Rows from block 0 of the decoder, named by matrix and row number. Rows with one number belong to one channel. Each number is 500 + 25 x the weight over its row's rms, rounded and kept within 0 to 999. All counts start at 0. Numbers have three digits each.
# convs0: first 3x3 conv (decoder.mid.0.convs.0.weight, 256x256x3x3, standardized in use), inputs 80-95, a 3x3 kernel for each
# convs1: second 3x3 conv (decoder.mid.0.convs.1.weight, 256x256x3x3, standardized in use, transposed), outputs 80-95, a 3x3 kernel for each
convs0.13:502500543481500489514452473484476497483475505501477526500507489510515494506489493465505563451511602468477585478476497487458531483478503487501522502501525490520514492514449512515444533504473483519494511495469551520489478471523487497513475485502521519517511529538527503523493486511513497502508482479467504502491516498500498502512499426539527524528516509463516532461510545479490495544540540496522499490511501485462523482507528480535489
convs0.14:463492531509512551473461480506495526497496512496474484455501496464522505482482521483501555514500507496476491545499504510498508498499518492500504507487505506488503496510472481518502501510506514479483490525513501476477505517476489487483488491484519505502493511482520520516511493509509494491514504476570503493541499505537528507489483522543507508534468533460491531458506508475526539521507514561517513480458463540476508503481470487498488
convs0.15:469499472466490488499484503491503528469468504503520529473474511507511501485486491483491535523503485460464490515522511483483475540535491526537525481494493477486473493500498521511503471472487466464485482501503510516498497476485495499488491508513515496502517546521470460472530499501498494519485496485525516501490528508535478466494491498524492493513537545501514504480461468470439462521479468502501476529516524515479494501476489515527499
convs0.16:515519521536502466494532523508520497508508486494492495526507542485489528480501529505488481499491493501508479486499501504500484513492505506509501501528500503513463489497492487503516531534490499491492542479464500486510496482494496494506460473499501495516521485512492523513522476468570494450507489506475492523489493488435534526516465534497443536494478528511474467516475489491494472538495503580469474504518536508487481526486494502487491
convs0.17:541486469528501516511466456503500475536496458489508493505522460508525454510517508495493478501470494509442505478470491495471485494497510513496495487493497510489505497478516509497480521536465538527477536516455515528518487459453467501510489505487488491497500486522509488492523515541504517509514541519526491481551488485563487510490478487509494487541484514489488523487485471486497478488519489507507516519527522481503492464503492482524506
convs0.18:524524505499530501504512491506516520452461463462499512515503482496479484520507487482472458504503517508527546508489477530495500488485501521519515506501511505508515492531507522523510497494535509488490476489444488506468468494475467497512548527557522508533478495469516502494518504549448465473477487486469466499511464508514460492518499568512522506503526529468489494482505513501527514533489511429486453482510489503482510491508494488523495
convs0.19:490501479494600522484491499506490495522517497488520512499499511471510466476521474518487527477472493500486506504498490526462497468493495503506523511455500514493500501506496475542509497510493534480482495465492496502507473526482494514492510501478506480515481486519483504498527510501496516512502515525532463514513448470519531487528480459499363470524452467513511517503468489495500501523458472518449498523474500518543486477521521526461518
convs0.20:552512485496531467482516494499490475502533493467503488505522501502497485500515465470512504476504471470502503476512505496479532501480505523497521534492492497490505479500532494522545507518523538500476525518463504492469500484482488448538487474527484500504508471507494480476469482479497523489486491467505496499500472476470486465497480496495455505526469509477542500474509501479520502509520469495581423492509462495492491476502468507487495
convs0.21:456468472533497543542485533516520514504509521490485513502485511504501509480489485509492526490468471475490485492508504481481465499497529487453496483496518481482505501481469493470502504493516468522485502546498498538537470478519458440480464507504478506500477480473498481498470470467489498470515494495470480464495481460502495467479525578453489456509520534544459502451450472467477481523527491481532529540513497537507489477510485501513484
convs0.22:462524470477586525483521476504509507473482524490489513494499516496465503510541500495484508497477530526492487488479477539507505482467518510513500510506487503515513504526481478469474493526461486485484497464483487494494508484490472445488500511486514509504493446493519546490517505481527522448493490500533473519540404521513537529488498484522453470474463464487473478507549477502508502523485506532461521554521544480474484505548481513524507
convs0.23:511576504483490490483515480506515514514497494504489515501460488475474457484472526493500471526532522521517513484467511531510528498481523497531505503497497484496485497501485517515526513499475523527516508523520472496508474513496457474502476486485525519500499528515502500507458506486469487450492524490503479494549493495523442513511480476516503470526506449494448513507490508516478511514533485535525481497534483495522518467508482471527470
convs0.24:526518496524516539501485495494475496515510519510501502520498519493502537483476520463475507456504480535531517511547516470494478493498506522483472485478485485485518468454502506477497476477483509506508492531488551544568489486502515501494518516525501499504501514490493516528499525520472488483491498455502501507529495463512497541545485542497512512509493467537548498498460442518517530515492476505502509477498503484509525469492501486514498
convs0.25:544517512487499516478512557511486501510515489439481487503530494507500512504545480458500532480493504503522491488488550503504542492509513502488502498511512497493516493525467506493471485507514497506502493506509489525518467498464495507444510508481513513513483508496486503512484501493491480509504466504526483491515470519504522502463492479526507540507458511480485510534507517492497535542496540498487491510500543471487481477518451465500456
convs0.26:487486508492500523512595533492491507459500519508511519531559512517505478461435500503504498502522485494477526467546551525485512484471487514535501498475508497528508514478488486529486522499511483505502542516486512486487521491518503537498485511497492480493478516496484483505517500499496490485458497519515524500533478470494492506451525520516481487462511494483546533519466478464507500475499470517503520523539508485527522492526488519474498
convs0.27:477479562459477484465444483511489498474482483494488473510496521503487515502505527506501496512507513467482503537490510544475477532490526510492534501497525489508535486496494475484486485507496506505496508513536464460509473491483486474486488484478501485486477488514506501520537507513533515483518496480546485516500512521522506511505513517558596530572537440498490470557520491536520527550519548509496531520512525466540507505513526491489504
convs0.28:501507499455458475492442495504510475493490520478517501475504492492482498492479467477514517495471508496508509508494506492461455500486483489459466495491498463477479496525504505518542474491493495492515516523507484483479498484488493480484463480504492484465516518519491501532472473475507527510511530504511472486515527544516446488507429481500587505459544521476506521503417477501500504539507548508540536482536556460496485511484481496543512
convs0.29:478536485489549475481545510496486503510486504519492494502483485522471499509486503508511494498476529485464481513478486509537465524470466476544518496516506518510519499511504521512492481523495487495506444533480505505490491485519461489498492486514490496494503530510491499537523476473550487482531484502467497489526471537488474506493462519489474497564520538479490514543486510517475441496530505490520498511524495485465484498502518501502516
convs0.30:471451467515469478575517516486527502456470480448498522486492503495493524513526549475491493505502479536518502525486489506506516479462467503507489492481481550522471504498508454475474499486500481485466500504488506513506476487513445509474524520498493516513501475502524526520557560540501491453521519517477474485493503521449499536514518502469485527507458454539526488498500449544535521507520487514515455535545490526526510518524488500509515
convs0.31:483478459478463452446466468502471480512494513505516494477502484474472479479457466497477456485483462505508448482440470495479478480468494501488497497484480487495484478481459476469484490505505457462469485492468466477466493510485495533475485511458493486477484471476500503474458461465478457479482481469444431441449401451457463460487465487499519474483498480522490490498497498488482490479458445520453458510489480496500452502512467487502462
convs0.32:473515473486552458496482523516507493517459481523483498522588537480496513517526521464534497481501477483524522506469457478500484461513533493509514475506528489511521496501507509508511451511494519490515508486441501485478482479522501544522513554505492517500501493491492488471515484498508484478484479509487496484520468505510492536475459490552466472522503468499523489510491482506524495505515497508511530484491534521479504509472512494482488
convs0.33:499489467508522496491500499475530471500525471525515477531494458531461526482505508511475494480494505479481487484502482534495517471498500489524488516499521497528507498496487464533460502488486459503500544494471517497477485474512466535485457490476469495515479501494510493503470482519523484486512491498490510489507495509502497497498484492467464507497478488503477507545477533535507511486494513522471538531494518498506557504493547533490512
convs0.34:532561518494532489538538511502487509495511500494508482504487498489476506487475514507526537494485495480473501468469473452486449497476472488468487456484500500516509493495493493501499471515501505508513502511487516506485518538510516520515516523498496518512510506511495491492504474489456472490501499477503446511503451489508495472526559542533501480526489490493537508484518511483494503524522495485491469495494469513510463538457504483496509
convs0.35:495499531492522548462483553495503501507529505490510510536537522553515517538489485481485481465513513486516497485549517520500495542532530501488499498466483517475501537493518546516569510488505487496466448447461473471461481479499545534556445481472508524500490504508492474482467477508489480482502508498512535518535504498509475491499454472492468448491471475476482485490514527512511500470515512506552511463512538500501535477497501474539500
convs1.13:579492471541521497527534475484484480490463470516474452470528530450526518466508495460504501466502481499493480497537485509529503555553511514507463508498446514555489460484539464468526475450516490511463499512488491503529490489491495514486470513501498499455520475488546492545476504519479513529461506512520483529500494521506499498517483482518460453517483478548487495568490523539478514541525504499485461522496463487541515493514526482569517
convs1.14:519497513510513492502502512513519483507491454521483485504520482512533548521546521454473483472504501475451507478492512531520488504461467523504516506519523518501509498534531525507523481517503496512500547518535550521534494492518483488479507483499483516522515513506498483498532546536472487482465487490514526486491518466479501463496505487482526534473516497490443489461462512464481490531503523517483499556523519514499533494487524485505506
convs1.15:477508528556542560520537566451461491507502496511526512513505488496552536495517496499487482533506504565513468492455468521500556455455483483472470537508476494503508505490509494497491505533517458449495506514515512508530464474485480467455512481436505500497457456498548508510506535561484497503501523532482474469480473463534519536477484486512542501510530532528546528494523501513519518513495508491466488560546503511497502510490497499516502
convs1.16:539502500520470447536515498534486520517524481511499515484499471504491492518483482499515525530539494519507504496534498507493501489493527506531480472484486498504475498494507498499490510519516495503538498464545531505518517482537520478502536522474478450499500490492530495508507532522486509551499559492532527513522492450524497505496515514506551552485522500512530519513541527500501530467468472482462485531491487515500517500493565497527545
convs1.17:524488502498488493489457479462492505452496523497506515510515462503470493486526484488526489495521454548511480527562526498529492473538509523512515542495513544524576502486474500460501463498501517532502488501481537509459505519475493555465512552481511496504516523444512517491470483503493521536484478497505487500486495495527457486481481498499478491500494518478482490471462480504500510517500474503475492518460478498506522505481525527488494
convs1.18:492501531526519533507509512519533541484492477526520531506503490539535540507501527504511485511535488531559514452454460513494498489439475445467496481505510494492450511528550460451523506473498525493509506499504510511545522529558486496494480505486509500513513513538520505509499510535479491521491518532477533506467502476522510514487510514504503488501504459496475494503471485569550595507497502498495499492499466493508505505496486511527492
convs1.19:504495461522505458506469472517551499489515505487488480519514523513453490533508507481479511435493508492492494514554522526520495509529516505505494531455481505502491497476495497566513511512480553514497518494465515517470520520498520527498507508553503456489451527515466515504495495505501499511491513542445491489481512487495527509509525519454488487446483504479490464484462496436475525498538512483503508479509466499502494495490487523479505
convs1.20:472507501506568494507531499529509503497560482457547475491470478510496523494499522504494508512493466542522491521525503476499529510540515486491504448533516483485505480516504464492469480504478538513468506513466474507474487530530484542505529515472489552512492523494498492487475534519529529509556499506512533472491478470507508485479515498512538498502482496497476492467500480495537513519508542507520511483478502496481485528520504471500549
convs1.21:509520500505484523441479486491480479512492496529529536512487516525544528516550485491496463504487502536506492526508516507499504464466487488525537491540515488507484469475482510512520510502491471461484512471549524500531528501462509523471500484490485491520548546518551495484513485533503484533524544521520503501533486486501484444444476508455483514500500492526509536480462494535478525522475501548485524536498481521503523508482498479497475
convs1.22:480516511496520502505481483485495479515529482501485503509516497532432474516521469522502510523474484512470503481465480490484514519511501529473492496532570467490486536545522529533494506508500518490523519491518511514523492457479507497447526516492499500519516516510506504476505496543489497467492522521507520501483461508498496506520536495540606547492532510490552478515542541481506529471423476464438455542520525528463498507525449513517518
convs1.23:483521465463488453466490488480461463488511482487489467508548499523526556491514514539493511518506486515502503465473507495502492480453474507489518491490497528499501528550524524479490516517506520501512488494480460461462504493484504495507511502520524501491482474460529446452557505498566481465523465514522498493498493487490499459554547523536500500539538540484474478525506509485488504557514507506523502532564541503479490496515503492497498
convs1.24:486526515474474493491452471473513506520503493486501520485489510500496475471494506489509538472515531494490507459470488491500504518497509460474523485485471494503514483475464518529504481501488455463454508505469506491499478498501474474451476483471495485468457488508522487506502515533513547547481513513480465455488480483538511477466463465479492502458477478512540494473510465463483480560531487542546593547521505505510472480538524523525532
convs1.25:436508521493517518471492540529461512508459506495479514476476478492516482517489504528484499549519508496523493498476530489473533509470506477508471510523525467519509503518511469540510475484495499506543486495494545505510499487456502515492489490467484501519498518504494495461516523514502473505501477491525509498549494503503484470547540500548503512537518516499507493537512552497502522481496496516512508486525481491517509496553503509546507
convs1.26:474460517465473488475462506512467477487516481487532539542498566549507524455458491470496521535484498460506521500488474479507494487483437483480497533513541525491527504518489537510512461513487517513473500538484518498500549535539505504525504511472523514500539554481533537522485505529458467447534495457485502511520531523463514460491514480570530531486472542500514516466488499485477488459442469479517544487482521501483513515547534516481522
convs1.27:480494506472476488449487490470559555485582549455499515505514496477538522506487472472519517473494523496500518506535515499513527532566508477510519499496488494485453491452508517486498535523513486457486468441464482495480470522461477527477504538497469478493485497507440475510466512526489512516516520488520510540499475528512495522503494487510503486529511485502448436513450470521476463523522466526517460501515504514515515537494503499517514
convs1.28:454517524415478478451458508534494501510507504556507507476474498533512483500535506518509493552519473535510478498529503517551503509506473530551500492514499471505465453486512478481496484499540479494488518551536470513489510517505531522501513503490516532500503489477500490487480517512496538509494546472514475508490483518530528542520491509496491512530503505477509513470495514463474465517525486491465465498513458502500480488501458492534492
convs1.29:510517546522525515552563517518553509492472471495493499495490472519436478496510508508516481466521491483493475519475477510545513509525547494484532486475489504519512529545541508587543499503475538496502526515471525498478492472525552522517511530482471483448456496479510529480493494526497421501443473489518527499517463489521540499496519487524510506496459487506453534498419494496469478471461498507526533499529510499510504490506499503508509
convs1.30:536517503536542541491491489499519510504491505514495472496505489508498520480489458503490515523471504463455478516488468506517488519503511477486501504522518502496464493503532499511514540522511492468499510485508510505495526506540522504488495508518533535509517537524507507527487502512473496488480494510554480503506483485517521505516497472556528529516527501500501514497512505547540552542518539536529526522512537512509514510511486442481482
convs1.31:475482456460470456438470451484494523510494499483500537509525558515508544494477524514531521502530526488498499552537515537529504557554511500514458512530468500516494522473511516461486583502520505490456501506479475487502509503474509495508516512510480489501477494479461464469528530491527550526520521505463480492503544506509537513477489476447461452480487491492499491509507486512535507512550493538571478456500455515506479504473486500480490
convs1.32:489501478444430466485505483483553504502499522543500542468470462510492495472497511469457512485507515511497490509489500518485505517498496492499526522504531525510491499502467516532497499506489570499502527492487522481469477464514488524547487532539503497508530524448492504410478510469510508447491492483500511504462473489504532495495508491490492473506480481544491486516474483495487509501511512525543543505523534506542493494557492493510514
convs1.33:511509472504518499486488516515530485519564502529510479484511526508495491523530514478544473517508479507570502521539454474507489483505511503483465480498473504496490491512488499488478515522485521507464470512459510487438469500508484489477464502527459502440494469509452507504537511471552531489519527491501486502509504486502508499499472491541491479548480478473507517463514485438506487472509508440487476500508509462526542462552496469514482
convs1.34:498498475496495533506494491483469500465503507482513505523459519506478524527516527503499536510489506489481529516497469523486447482492453492541472488526467516532493538520545509514487503534536478498529474458493463488516472474477505491496466433496539523519506520499531490488481454527517533571489508516492439434525493479495484484488498458497511512517512505466465525501503515482516495526456507512441501489480471463526512466474546485522512
convs1.35:506535505514512520528527521477489492491486473466500478517529514492473448496516503473507503496466491495480504509479453473452452496475499522524546527535540508529520471479507494483504476489499529519530514553577494529515519511549525568555475540510510501515452510502492532545492511510458491480488476472486539466466479446490503503505496479509527509488483479523521524510497483486464452488463499493481534520530525499525513468513503504546496