config.yaml
encoder_arch: "resnet"
model: "image VQ-VAE"
dataset: "regions of photos with short descriptions (Visual Genome)"
train_examples: 203450
crop_scale_min: 1
encoder_widths: [48, 96, 192, 384]
decoder_padding_mode: "replicate"
decoder_widths: [64, 128, 192, 256]
decoder_attention: false
muon_scale: "match_rms_adamw"
max_grad_norm: 0.5
ema_decay: 0.99
max_steps: 7300
lr_schedule: "constant"
warmup_steps: 360
Rows from block 10 of the encoder of a small image VQ-VAE, named by matrix and row number. Rows with one number belong to one channel. Each number is 500 + 40 x the weight over its row's rms, rounded and kept within 0 to 999. All counts start at 0. Numbers have three digits each.
After each channel's rows are labels from the 100 images, of 14976, where the channel reaches its highest value: "patch colour" is the nearest of a few named colours to the mean colour under the peak; "peak at" is the part of the image that holds the peak. Only what is clearly more common there than usual is listed. The data: regions of photos with short descriptions (Visual Genome).
# convs0: first 3x3 conv (encoder.blocks.10.convs.0.weight, 384x384x3x3, each kernel summed), inputs 308-383
# convs1: second 3x3 conv (encoder.blocks.10.convs.1.weight, 384x384x3x3, transposed, each kernel summed), outputs 308-383

convs0.41:485563461492448509482554490457456502516523453479478484508456472508507509420495441472415435447564478483522465499498514463478457520549505518466433414552483483425554445363539546487464440489482467497411419461463451506447529435474495
convs1.41:447481504428488530473465560489431579465462495477502480503531529512493473524482549482563534470454487480492499467531516524451556505521449493529486510522488552521531521495508470445499554492506518510439465430548488567545488551518571
patch colour: black
peak at: middle right; bottom right

convs0.285:480457436505516355512480476468504506500487538466485491418513534520548506502518564543493528438531451553496502509520522475524527514528466482352529440528541545475495475452560532533505498544496498435468527517534519464476707552501534
convs1.285:495452377487491379494542486444547480522508545416491489412473508435489494475485528518450541487527500448492484419490476447597464490485525476526539486468527448494470507474486452450531518513541494488491506499502517498487533486503512
patch colour: black
peak at: centre

convs0.213:526487499536433482432519515541552501509518501447497473482481523488472525517528423543444384532469522557492557506526441467481490551487523492493451472493518505435493484447440523505505535478477479481485459476495469476478462510511491
convs1.213:536514536471550515485449431518493479478487488537543485468468444466544525504499489453594524434466500523466474524490454495541582473507456524506404518553507473499547586451516516503484482491464505490516544503505517561548528482493475
patch colour: pink
peak at: middle left

convs0.137:505486443452525483537420530566445497502507451525478426448450545491489424423505461450546482515505447509517498521529423508519421462494441482561481379482469459546546571502469479496503503473501432501391477397469500443457542464499494
convs1.137:480504520544549494505511528465531562528494528511472495460481488476474504476482500510476467576461485521484537518415487481448504473502525453490595550470426545435478353517543512468529514608484524534489386582463398476487498557456524
patch colour: pink; white
peak at: middle left

convs0.367:458499519459463530515475527511457457505525531500465477503498500475486524510497547462508545527519431531486460491492502503497480516438539531424513493470527462497491500404453560520512547454469495480496453538535476559546439461506532
convs1.367:537492511432536432442488426579471485541484513539565476488498504501489438551511506518535518386450475496454500430466525533517453491472502462491487516560514549422500481509484465495486479518437447535497563492475512491449517581479471
patch colour: grey
peak at: middle left

convs0.16:490504529466518530516480467426453523537558497485480461518494513552511496538443507454492530505511489513495419560516524505534496442438484495495423480526466461513500459383503375434487457477518517473467482461449460497516401477495475
convs1.16:489531543528522470454521582538479544565492509529494494538526496502551476462486501538544397515529502472547460520521516497476496580606529554507525590507472510459487476515436513506542528489584570573588552556566498514436536478471531
patch colour: pink
peak at: bottom centre

convs0.354:514456544457478505426466495426469486483480536446474489517441589486506512475456467522466460530517490543452524513468530480451491450515486473490451466481499530559481524524480418463472544476508509566553462549484457538534433483494514
convs1.354:397479512537554603501497508526501522443518522494536544512504501505533591516471487482487486529512493523472533483546517529528509498495427504475410457546448494550407524530516580456545462417483529486535504447479500553499503532522513
patch colour: black
peak at: bottom centre

convs0.337:445454528500451488477425454509500469461489461498409497518435472470514497502444494401483495525506507513478445527511417532490454550466491419523502513515481427522483489519502493476525553437501471533441457481496481517483503483502520
convs1.337:460478533493514513490509488438493579470494521518560489470482517518444463460504554560498486550502527483464523527484513457478494509547542492553581532486454574454444445499480539521492475525579539514479477451483534484500482570514517
patch colour: white; pink
peak at: top centre

convs0.382:553509433475472523471503492521479445473496530470490462466457527469545458464510510431485493468437544549452533492507531451419536549419503426492565536537482495483448469536487562491516506518542503531569570520440533486471505499539508
convs1.382:452583471510591465480519562471477471518508467507565527429537520522444490559467488531511461513525486472442521544516489535479486444489537470545432516483473539457461457507509492543467474527528523536489438533423501491532516457504419
patch colour: white
peak at: middle left

convs0.365:511544526499528498447477501480465519488506496528444459530520541466573448520545506511427450502518494424478527566569502506482544439469470494499460492604433530441557512537524501517443510523544551482519533501443535430497397539519484
convs1.365:450461477517500540524509535529398473502500457505550547549488513486461522464524508522516538489524550477498482544452519514481515501502554508511499551486522418502511547415511472465535496545493562518499477499481429463496550430539503
patch colour: black
peak at: centre

convs0.75:556447504441530505492441452492459534526476511505463464510477507541459547458449480497448491438554490547506442505500445459483470526469462477402494572493573501467441492578573551497495461509511473526527467525463518540503588477490491
convs1.75:515489539528434556531526484426551427529487531504433475463510424522507500473582524558483487525529434495528513429457503493548501492543545533484529445481421529470555426495431522522497508417546458433486504525489491526511495518522455
patch colour: white
peak at: bottom left

convs0.321:524507486471436490425477546496463490499484512478452516501510530496494405477479486446486521553491448437448598538499407487442535468507560444531499459499546510523466492488448453495521606554489537429454484500523490440517483458461501
convs1.321:520441510442521548446549533479477540441551544455476444466461450555504542527447470505498460526508536507498527436551542460462528479385470499496448508521399486383495426553550518490481498528521446468470421510535508544476488534464469
patch colour: pink
peak at: middle right

convs0.184:497516496460447533512459464513491511531527506521483491493544474504473548529495524538480495523480476403482573475489513496507411538458523459564491515438494523447521481473516540454522533510441505497462474519485494487579485514473510
convs1.184:537511488548501448450560461495531473495488504435516487537520481487541479550518394427517496468459469527511520423511449494594586518533500536520517492585473529516458488512502559547470440506504585465563519460543541473460493526498535
patch colour: grey
peak at: top left

convs0.231:418431408510476453483453530490489521548508496502462554487494463504496484485519460580460501514450481434457504478537474453494461531444429514441516525493527566542487434572482472537492488511498469508457433499508538469487438524545516
convs1.231:535562558453568456503543468588477466495568489494510518574500517582468471535541472507559487473499553528503493519497519451495463538466545413484459463475392487579510595509560517501532535453555583506511498483527490557519522485524470
patch colour: pink
peak at: centre

convs0.222:549449530508460456485549503471511448472526415474490511473520501496498468502485433486515504508494477541464494509523447499438532478489502469353473504461541513521471488509438452474517547493437508430463517474484490430526471471528516
convs1.222:540544491403514502497497448473465541430514576575470494494530578540499481496533544473481538493499487505518532445486512542439461469393453478487484475471444529430408503519510516447507466565451486480529406539525502500483510475461516
patch colour: black
peak at: bottom centre

convs0.218:510487498449518550549510501509511511466528458483518504450526509479491447467434447521534536419439497508470494489473410539463453481481480445551489447528457462491540510500446461474483520528513494550456459513492464518512436565494506
convs1.218:458513519532528511386510518465542458478547523444435416512497509490472518477453456497457512522477516518459480539547492527539500490484633460466500566467575554517588540533530497469548490544434495480528490477431510557448493524483530
patch colour: grey
peak at: bottom left

convs0.158:512427466465523541490495415491475465502483467493470464441486490477552467479506433483523464470523515409482492474495509540482543452528432443575495478449501522528440494497452532526505542444466476430505485513485458464445533477536515
convs1.158:490542536497489552507494533522504554486476556485524472528539512557530540533533476506481462556443525512474541475473463452597485553511537482482512489543537490546511493459498507493458488509573564400543483545515514536541517484531576
patch colour: black
peak at: bottom centre

convs0.19:507477481507468517490448507530479531529506506565474477500518496537568513563527497459508563442516431482563465521501519559491478535541432545541516455515511509550503571531472473552499564414466471540473566510537503476503371484501499
convs1.19:517442483479472435492494422533484602512424515512500459555557503430479516471505536507471531512482557522461527498558550425369533459521541527507425480550479442443479516475483454453597541516525467461489509500580482545452483555522479
patch colour: black
peak at: centre

convs0.210:526512552511507483499441474541484400501481380478475487505490495487483461489510525454532483453506480434481481505500459478483504544492510532525511491425494489517401475463420475474530512446457503471482477439500506448502498504531559
convs1.210:432513504388510521535509555511492636486549579568587522485513535502482572482561557497424465451437502508512550503515544492488471548450498558516524515541474555501525472480533504552501529554461522541470505515533514571463475503482449
patch colour: black
peak at: bottom left

convs0.55:486524449492417463484531438511499456507501507520482417523454493478488521507479490524470540446474469554466384468492544482439427480453455475495472445484532438424437407552446493459466516480464518470537504485488481492529520505537481
convs1.55:516496477491502455527476477529502474483438564577522445488494521526540477466542572473520460470483443506553549447503452503557405429547453519486523513506468471490443451430616503546536506529466573426508509539517529466473459527513607
patch colour: grey
peak at: bottom right

convs0.145:507456458476525508525425479495526455522500468514495470456499510491518526505505470488507529523525467472455481488516487457501441480515559566347472447476556492458493478462437467533489548526508502477501498467514526445483436511513505
convs1.145:587482513407474506525514464459486450552465481461472500563515539588509539473508545494491510496458472551512511462519521485432496462466427497500540501488491407538502522439534497420482459550454457463554382487500521491468515477491585
patch colour: black
peak at: centre

convs0.347:455461416496439427523453457504449522455516467458549487475503482516527547505528563496504569419470480459511526444448533451519562525496497566442540510516486499473549478488483577482491476453446480481489512535567481559442635558525524
convs1.347:532503457471534488515510476480523479478465605455485451417502476528447465483478510439402514519544521539501482471508519456533445472524481503539473489503550560459492441503486457565522503566561420513523546485493478477517508525463473
patch colour: black
peak at: centre

convs0.341:447457454531542443494610494447491443540480485506522506506471499487453472481478470485481530525515482506472464548457657453518399503478442519550494567524503480516465537482480487485484517462462501478494565472509496557545596438579486
convs1.341:517476509423521596517451465463488563486456429587496589502541521496545443471469494575483556409519436492481506486483456484518507486523488445465476474512439551449560448515420511472452518523430453528437437445478533460569494503440544
patch colour: grey
peak at: centre

convs0.246:549522465517521457413471429426455528463496520526535523493491454480462490476468510442431472471526506508520483512496557496467531498529397450586479483523483507523495427410428452422482473445489505511521568539465497435453464502511494
convs1.246:484470505482490582509525578512457585491453518493522488538522525486558593503461531460497546558488528454537466566510452484417501494555458502487543480463488489459470557502475555407516531540554576510502491567590510554532484491510546
patch colour: black
peak at: centre

convs0.300:550492463438523494474527430480517445484460490510445476462457528469447473447447507467498441472439537496492432509512436525437477481490508417534476394449506518472534464536439445443511425531464442479477489543452469480476408446491492
convs1.300:476505501507486525414519520477471527442480569480491599466538499501515514489573534447489508518525529482487522463521516481460492473554460476492493478471459486488532482536560527561551542500537548512536455464469560463431493574461491
patch colour: pink
peak at: top right

convs0.377:481485422512551521488526479537505559477535489450461508487447480494529473484485527447572323417476486551479416517461452492498548512577457452545451588472475515502473572512493533472490485507495499540528496495456503422415494500505481
convs1.377:482525533586487516479522531432465517480558544487533448539553528514459470501462502438489547535517530487510532499428477486474475540469532548535464506444457525544558554524434506503518442490588484492604449496500528573534502474511517
patch colour: pink
peak at: centre

convs0.306:422435489538434471505449462546466512580498470539448456488489524513479517535443551535507485462602515423516440522467524508487558551459430429425469450454501496553437521419550535489538487439486458487497533476476504505500470481497504
convs1.306:502468513519492544505537497546525542510442518491477555514522541508575519450545452499487493474427555554521488474494543463518509414553578490518422524484491502428534466553520510483566526572551499529507443510460516485452545532488458
patch colour: black
peak at: centre

convs0.379:483456399465662468464496473556466459508488521528475477492481488469502486562562535480491524410493514514543534471509514516449442423483397483483498568481514516489505487493460501481502470494418502559519501526483471472421484551466474
convs1.379:478495565523432527501511521481517525553515496554486542527487507551515429448419484534552418573501478463506513511559470538535502500507522539498515494524452514464495456460524519552420519452474430435539401527484490556514517488507515
patch colour: cyan
peak at: top right

convs0.201:505407592456452535494537539518448471494495526456497451420488526495441495471487470495533504474474502465508479475488456492480439459426449460428559501478454494547460484476494526499496562499431463462477419543463495551514622498508526
convs1.201:476479490569535456520476450453590449540462505479506464495536550506541486413420487513514519513471503565532506517552512512537518500493483486506499545514455465526504549536500520581494503494500443508509447482486452567495491490470443
patch colour: grey
peak at: bottom left

convs0.193:485462477512410463483491495485488508553487518483467473536497506483465560481459535525415481448420493484486450488481515476485439475530515467487465554466503481471499461483494470487475499455426513503452517490462476431520524458501436
convs1.193:483518477500574520478507512434474463508520488478505537475528525545587432537557432397490489521512517469526502550432480464565587491519434516500445474514445442537459514479505531527493494540536462516493420549507530580500485523539495
patch colour: white
peak at: top left

convs0.319:518544467521481550490441534593494437490552446562539572480519483508489490509464484506503470484468523499444409435459582527470441471525485483411524490494507494479480519455447450545449425493444452507565547537548472461491457468498453
convs1.319:505503522467537398485485584574515568525494459441508550539516553546449447522490523487516505504505495481512501549446491403498486435534474607497550501538429507550513453489476496483454530556493526573571478477506494531554504509516410
patch colour: black
peak at: centre

convs0.255:490513452435460511542500482523490508418426579522501502527526507507456490491534477473467547473495482466516496495477553445576588500477429480518561499489526470442451397512544458476503548515458488469486530543473505472477529585546481
convs1.255:481483502511502549490505530395412464513535450465500544497491586533503470492480447483502476553476574512492521521531496499476561516470511533518519480521495472533497528556446603499476474546561450456524491540446461589610479456524508
patch colour: grey
peak at: centre

convs0.28:510472426506470454393461508488459539531460488534467494572428476491469472542456493489433486422475473553466463486465523480468486498538383527405476517436480459500465461393454527495497496446508515531451565444454439439491517466477461
convs1.28:500469555461467605539538489528556486471495527502459388588426569483545525505497551544539516459559489534461486485475526552493396455512490458502461508435464499455498482484494462540575533523507532476492474553503501501455493521475521
patch colour: black
peak at: centre

convs0.243:495463508484428451490506422541502472469495466506482512489541501466415507542451529440518529462520483503452421477496470480520463570479568480486493581475481502515510519496490576513467515475510514499472477525473475522489500488560534
convs1.243:544557539436509511502493564452489518502513480488553490435498525439509483501534494491437424488431499465513503516539490545509527528562526491524522473514493539366538390505467508531485494513482462554492468530558486498612528539544480
patch colour: grey
peak at: centre

convs0.333:488506493461564472575466493486508557528535473531462471438577517546471548484475529565521475485445471494522502474506490509465539434487497551498555450445574439505496521527491532476496506533593451460448494448570503483479471516456532
convs1.333:471512524466489459488479495526472496453482521495541455542456468442523508520542518484496551449452489504448489510529517562563488489550525440488475519438469507482468508442593459481560501508558486525545500518404529470464506463532446
patch colour: black
peak at: centre

convs0.152:532506436505417466548401481512492467484490496500500411522488513504473499500493439474517503537506492501481445466501493464492414468435436489506494522426498452521467551441464458471537520465455472455508489443453527449406304528479486
convs1.152:463493491436478432515565524494469583467516488534534483483509607506540462499555464527462514459500475526499524519527495442465501452478541434523526521504463474546517501541522522478460487517541529454526459567489483539551514555502482
patch colour: blue
peak at: top right

convs0.208:596570507481548503452523575482484444495459473507437512488466484498556472470484514463469508485463479560568542519496543501469571522558446510592512469530570444505519553476514476537447547561545499519483498498558472507524455487514487
convs1.208:442465494547463475490512535476499496511483421540555527513529577488420492493520514523510480502514457477450534546565476545503499568509540555473446481537441465430516512515501445453516475539499506526538558506549543546466487479516494
patch colour: black
peak at: centre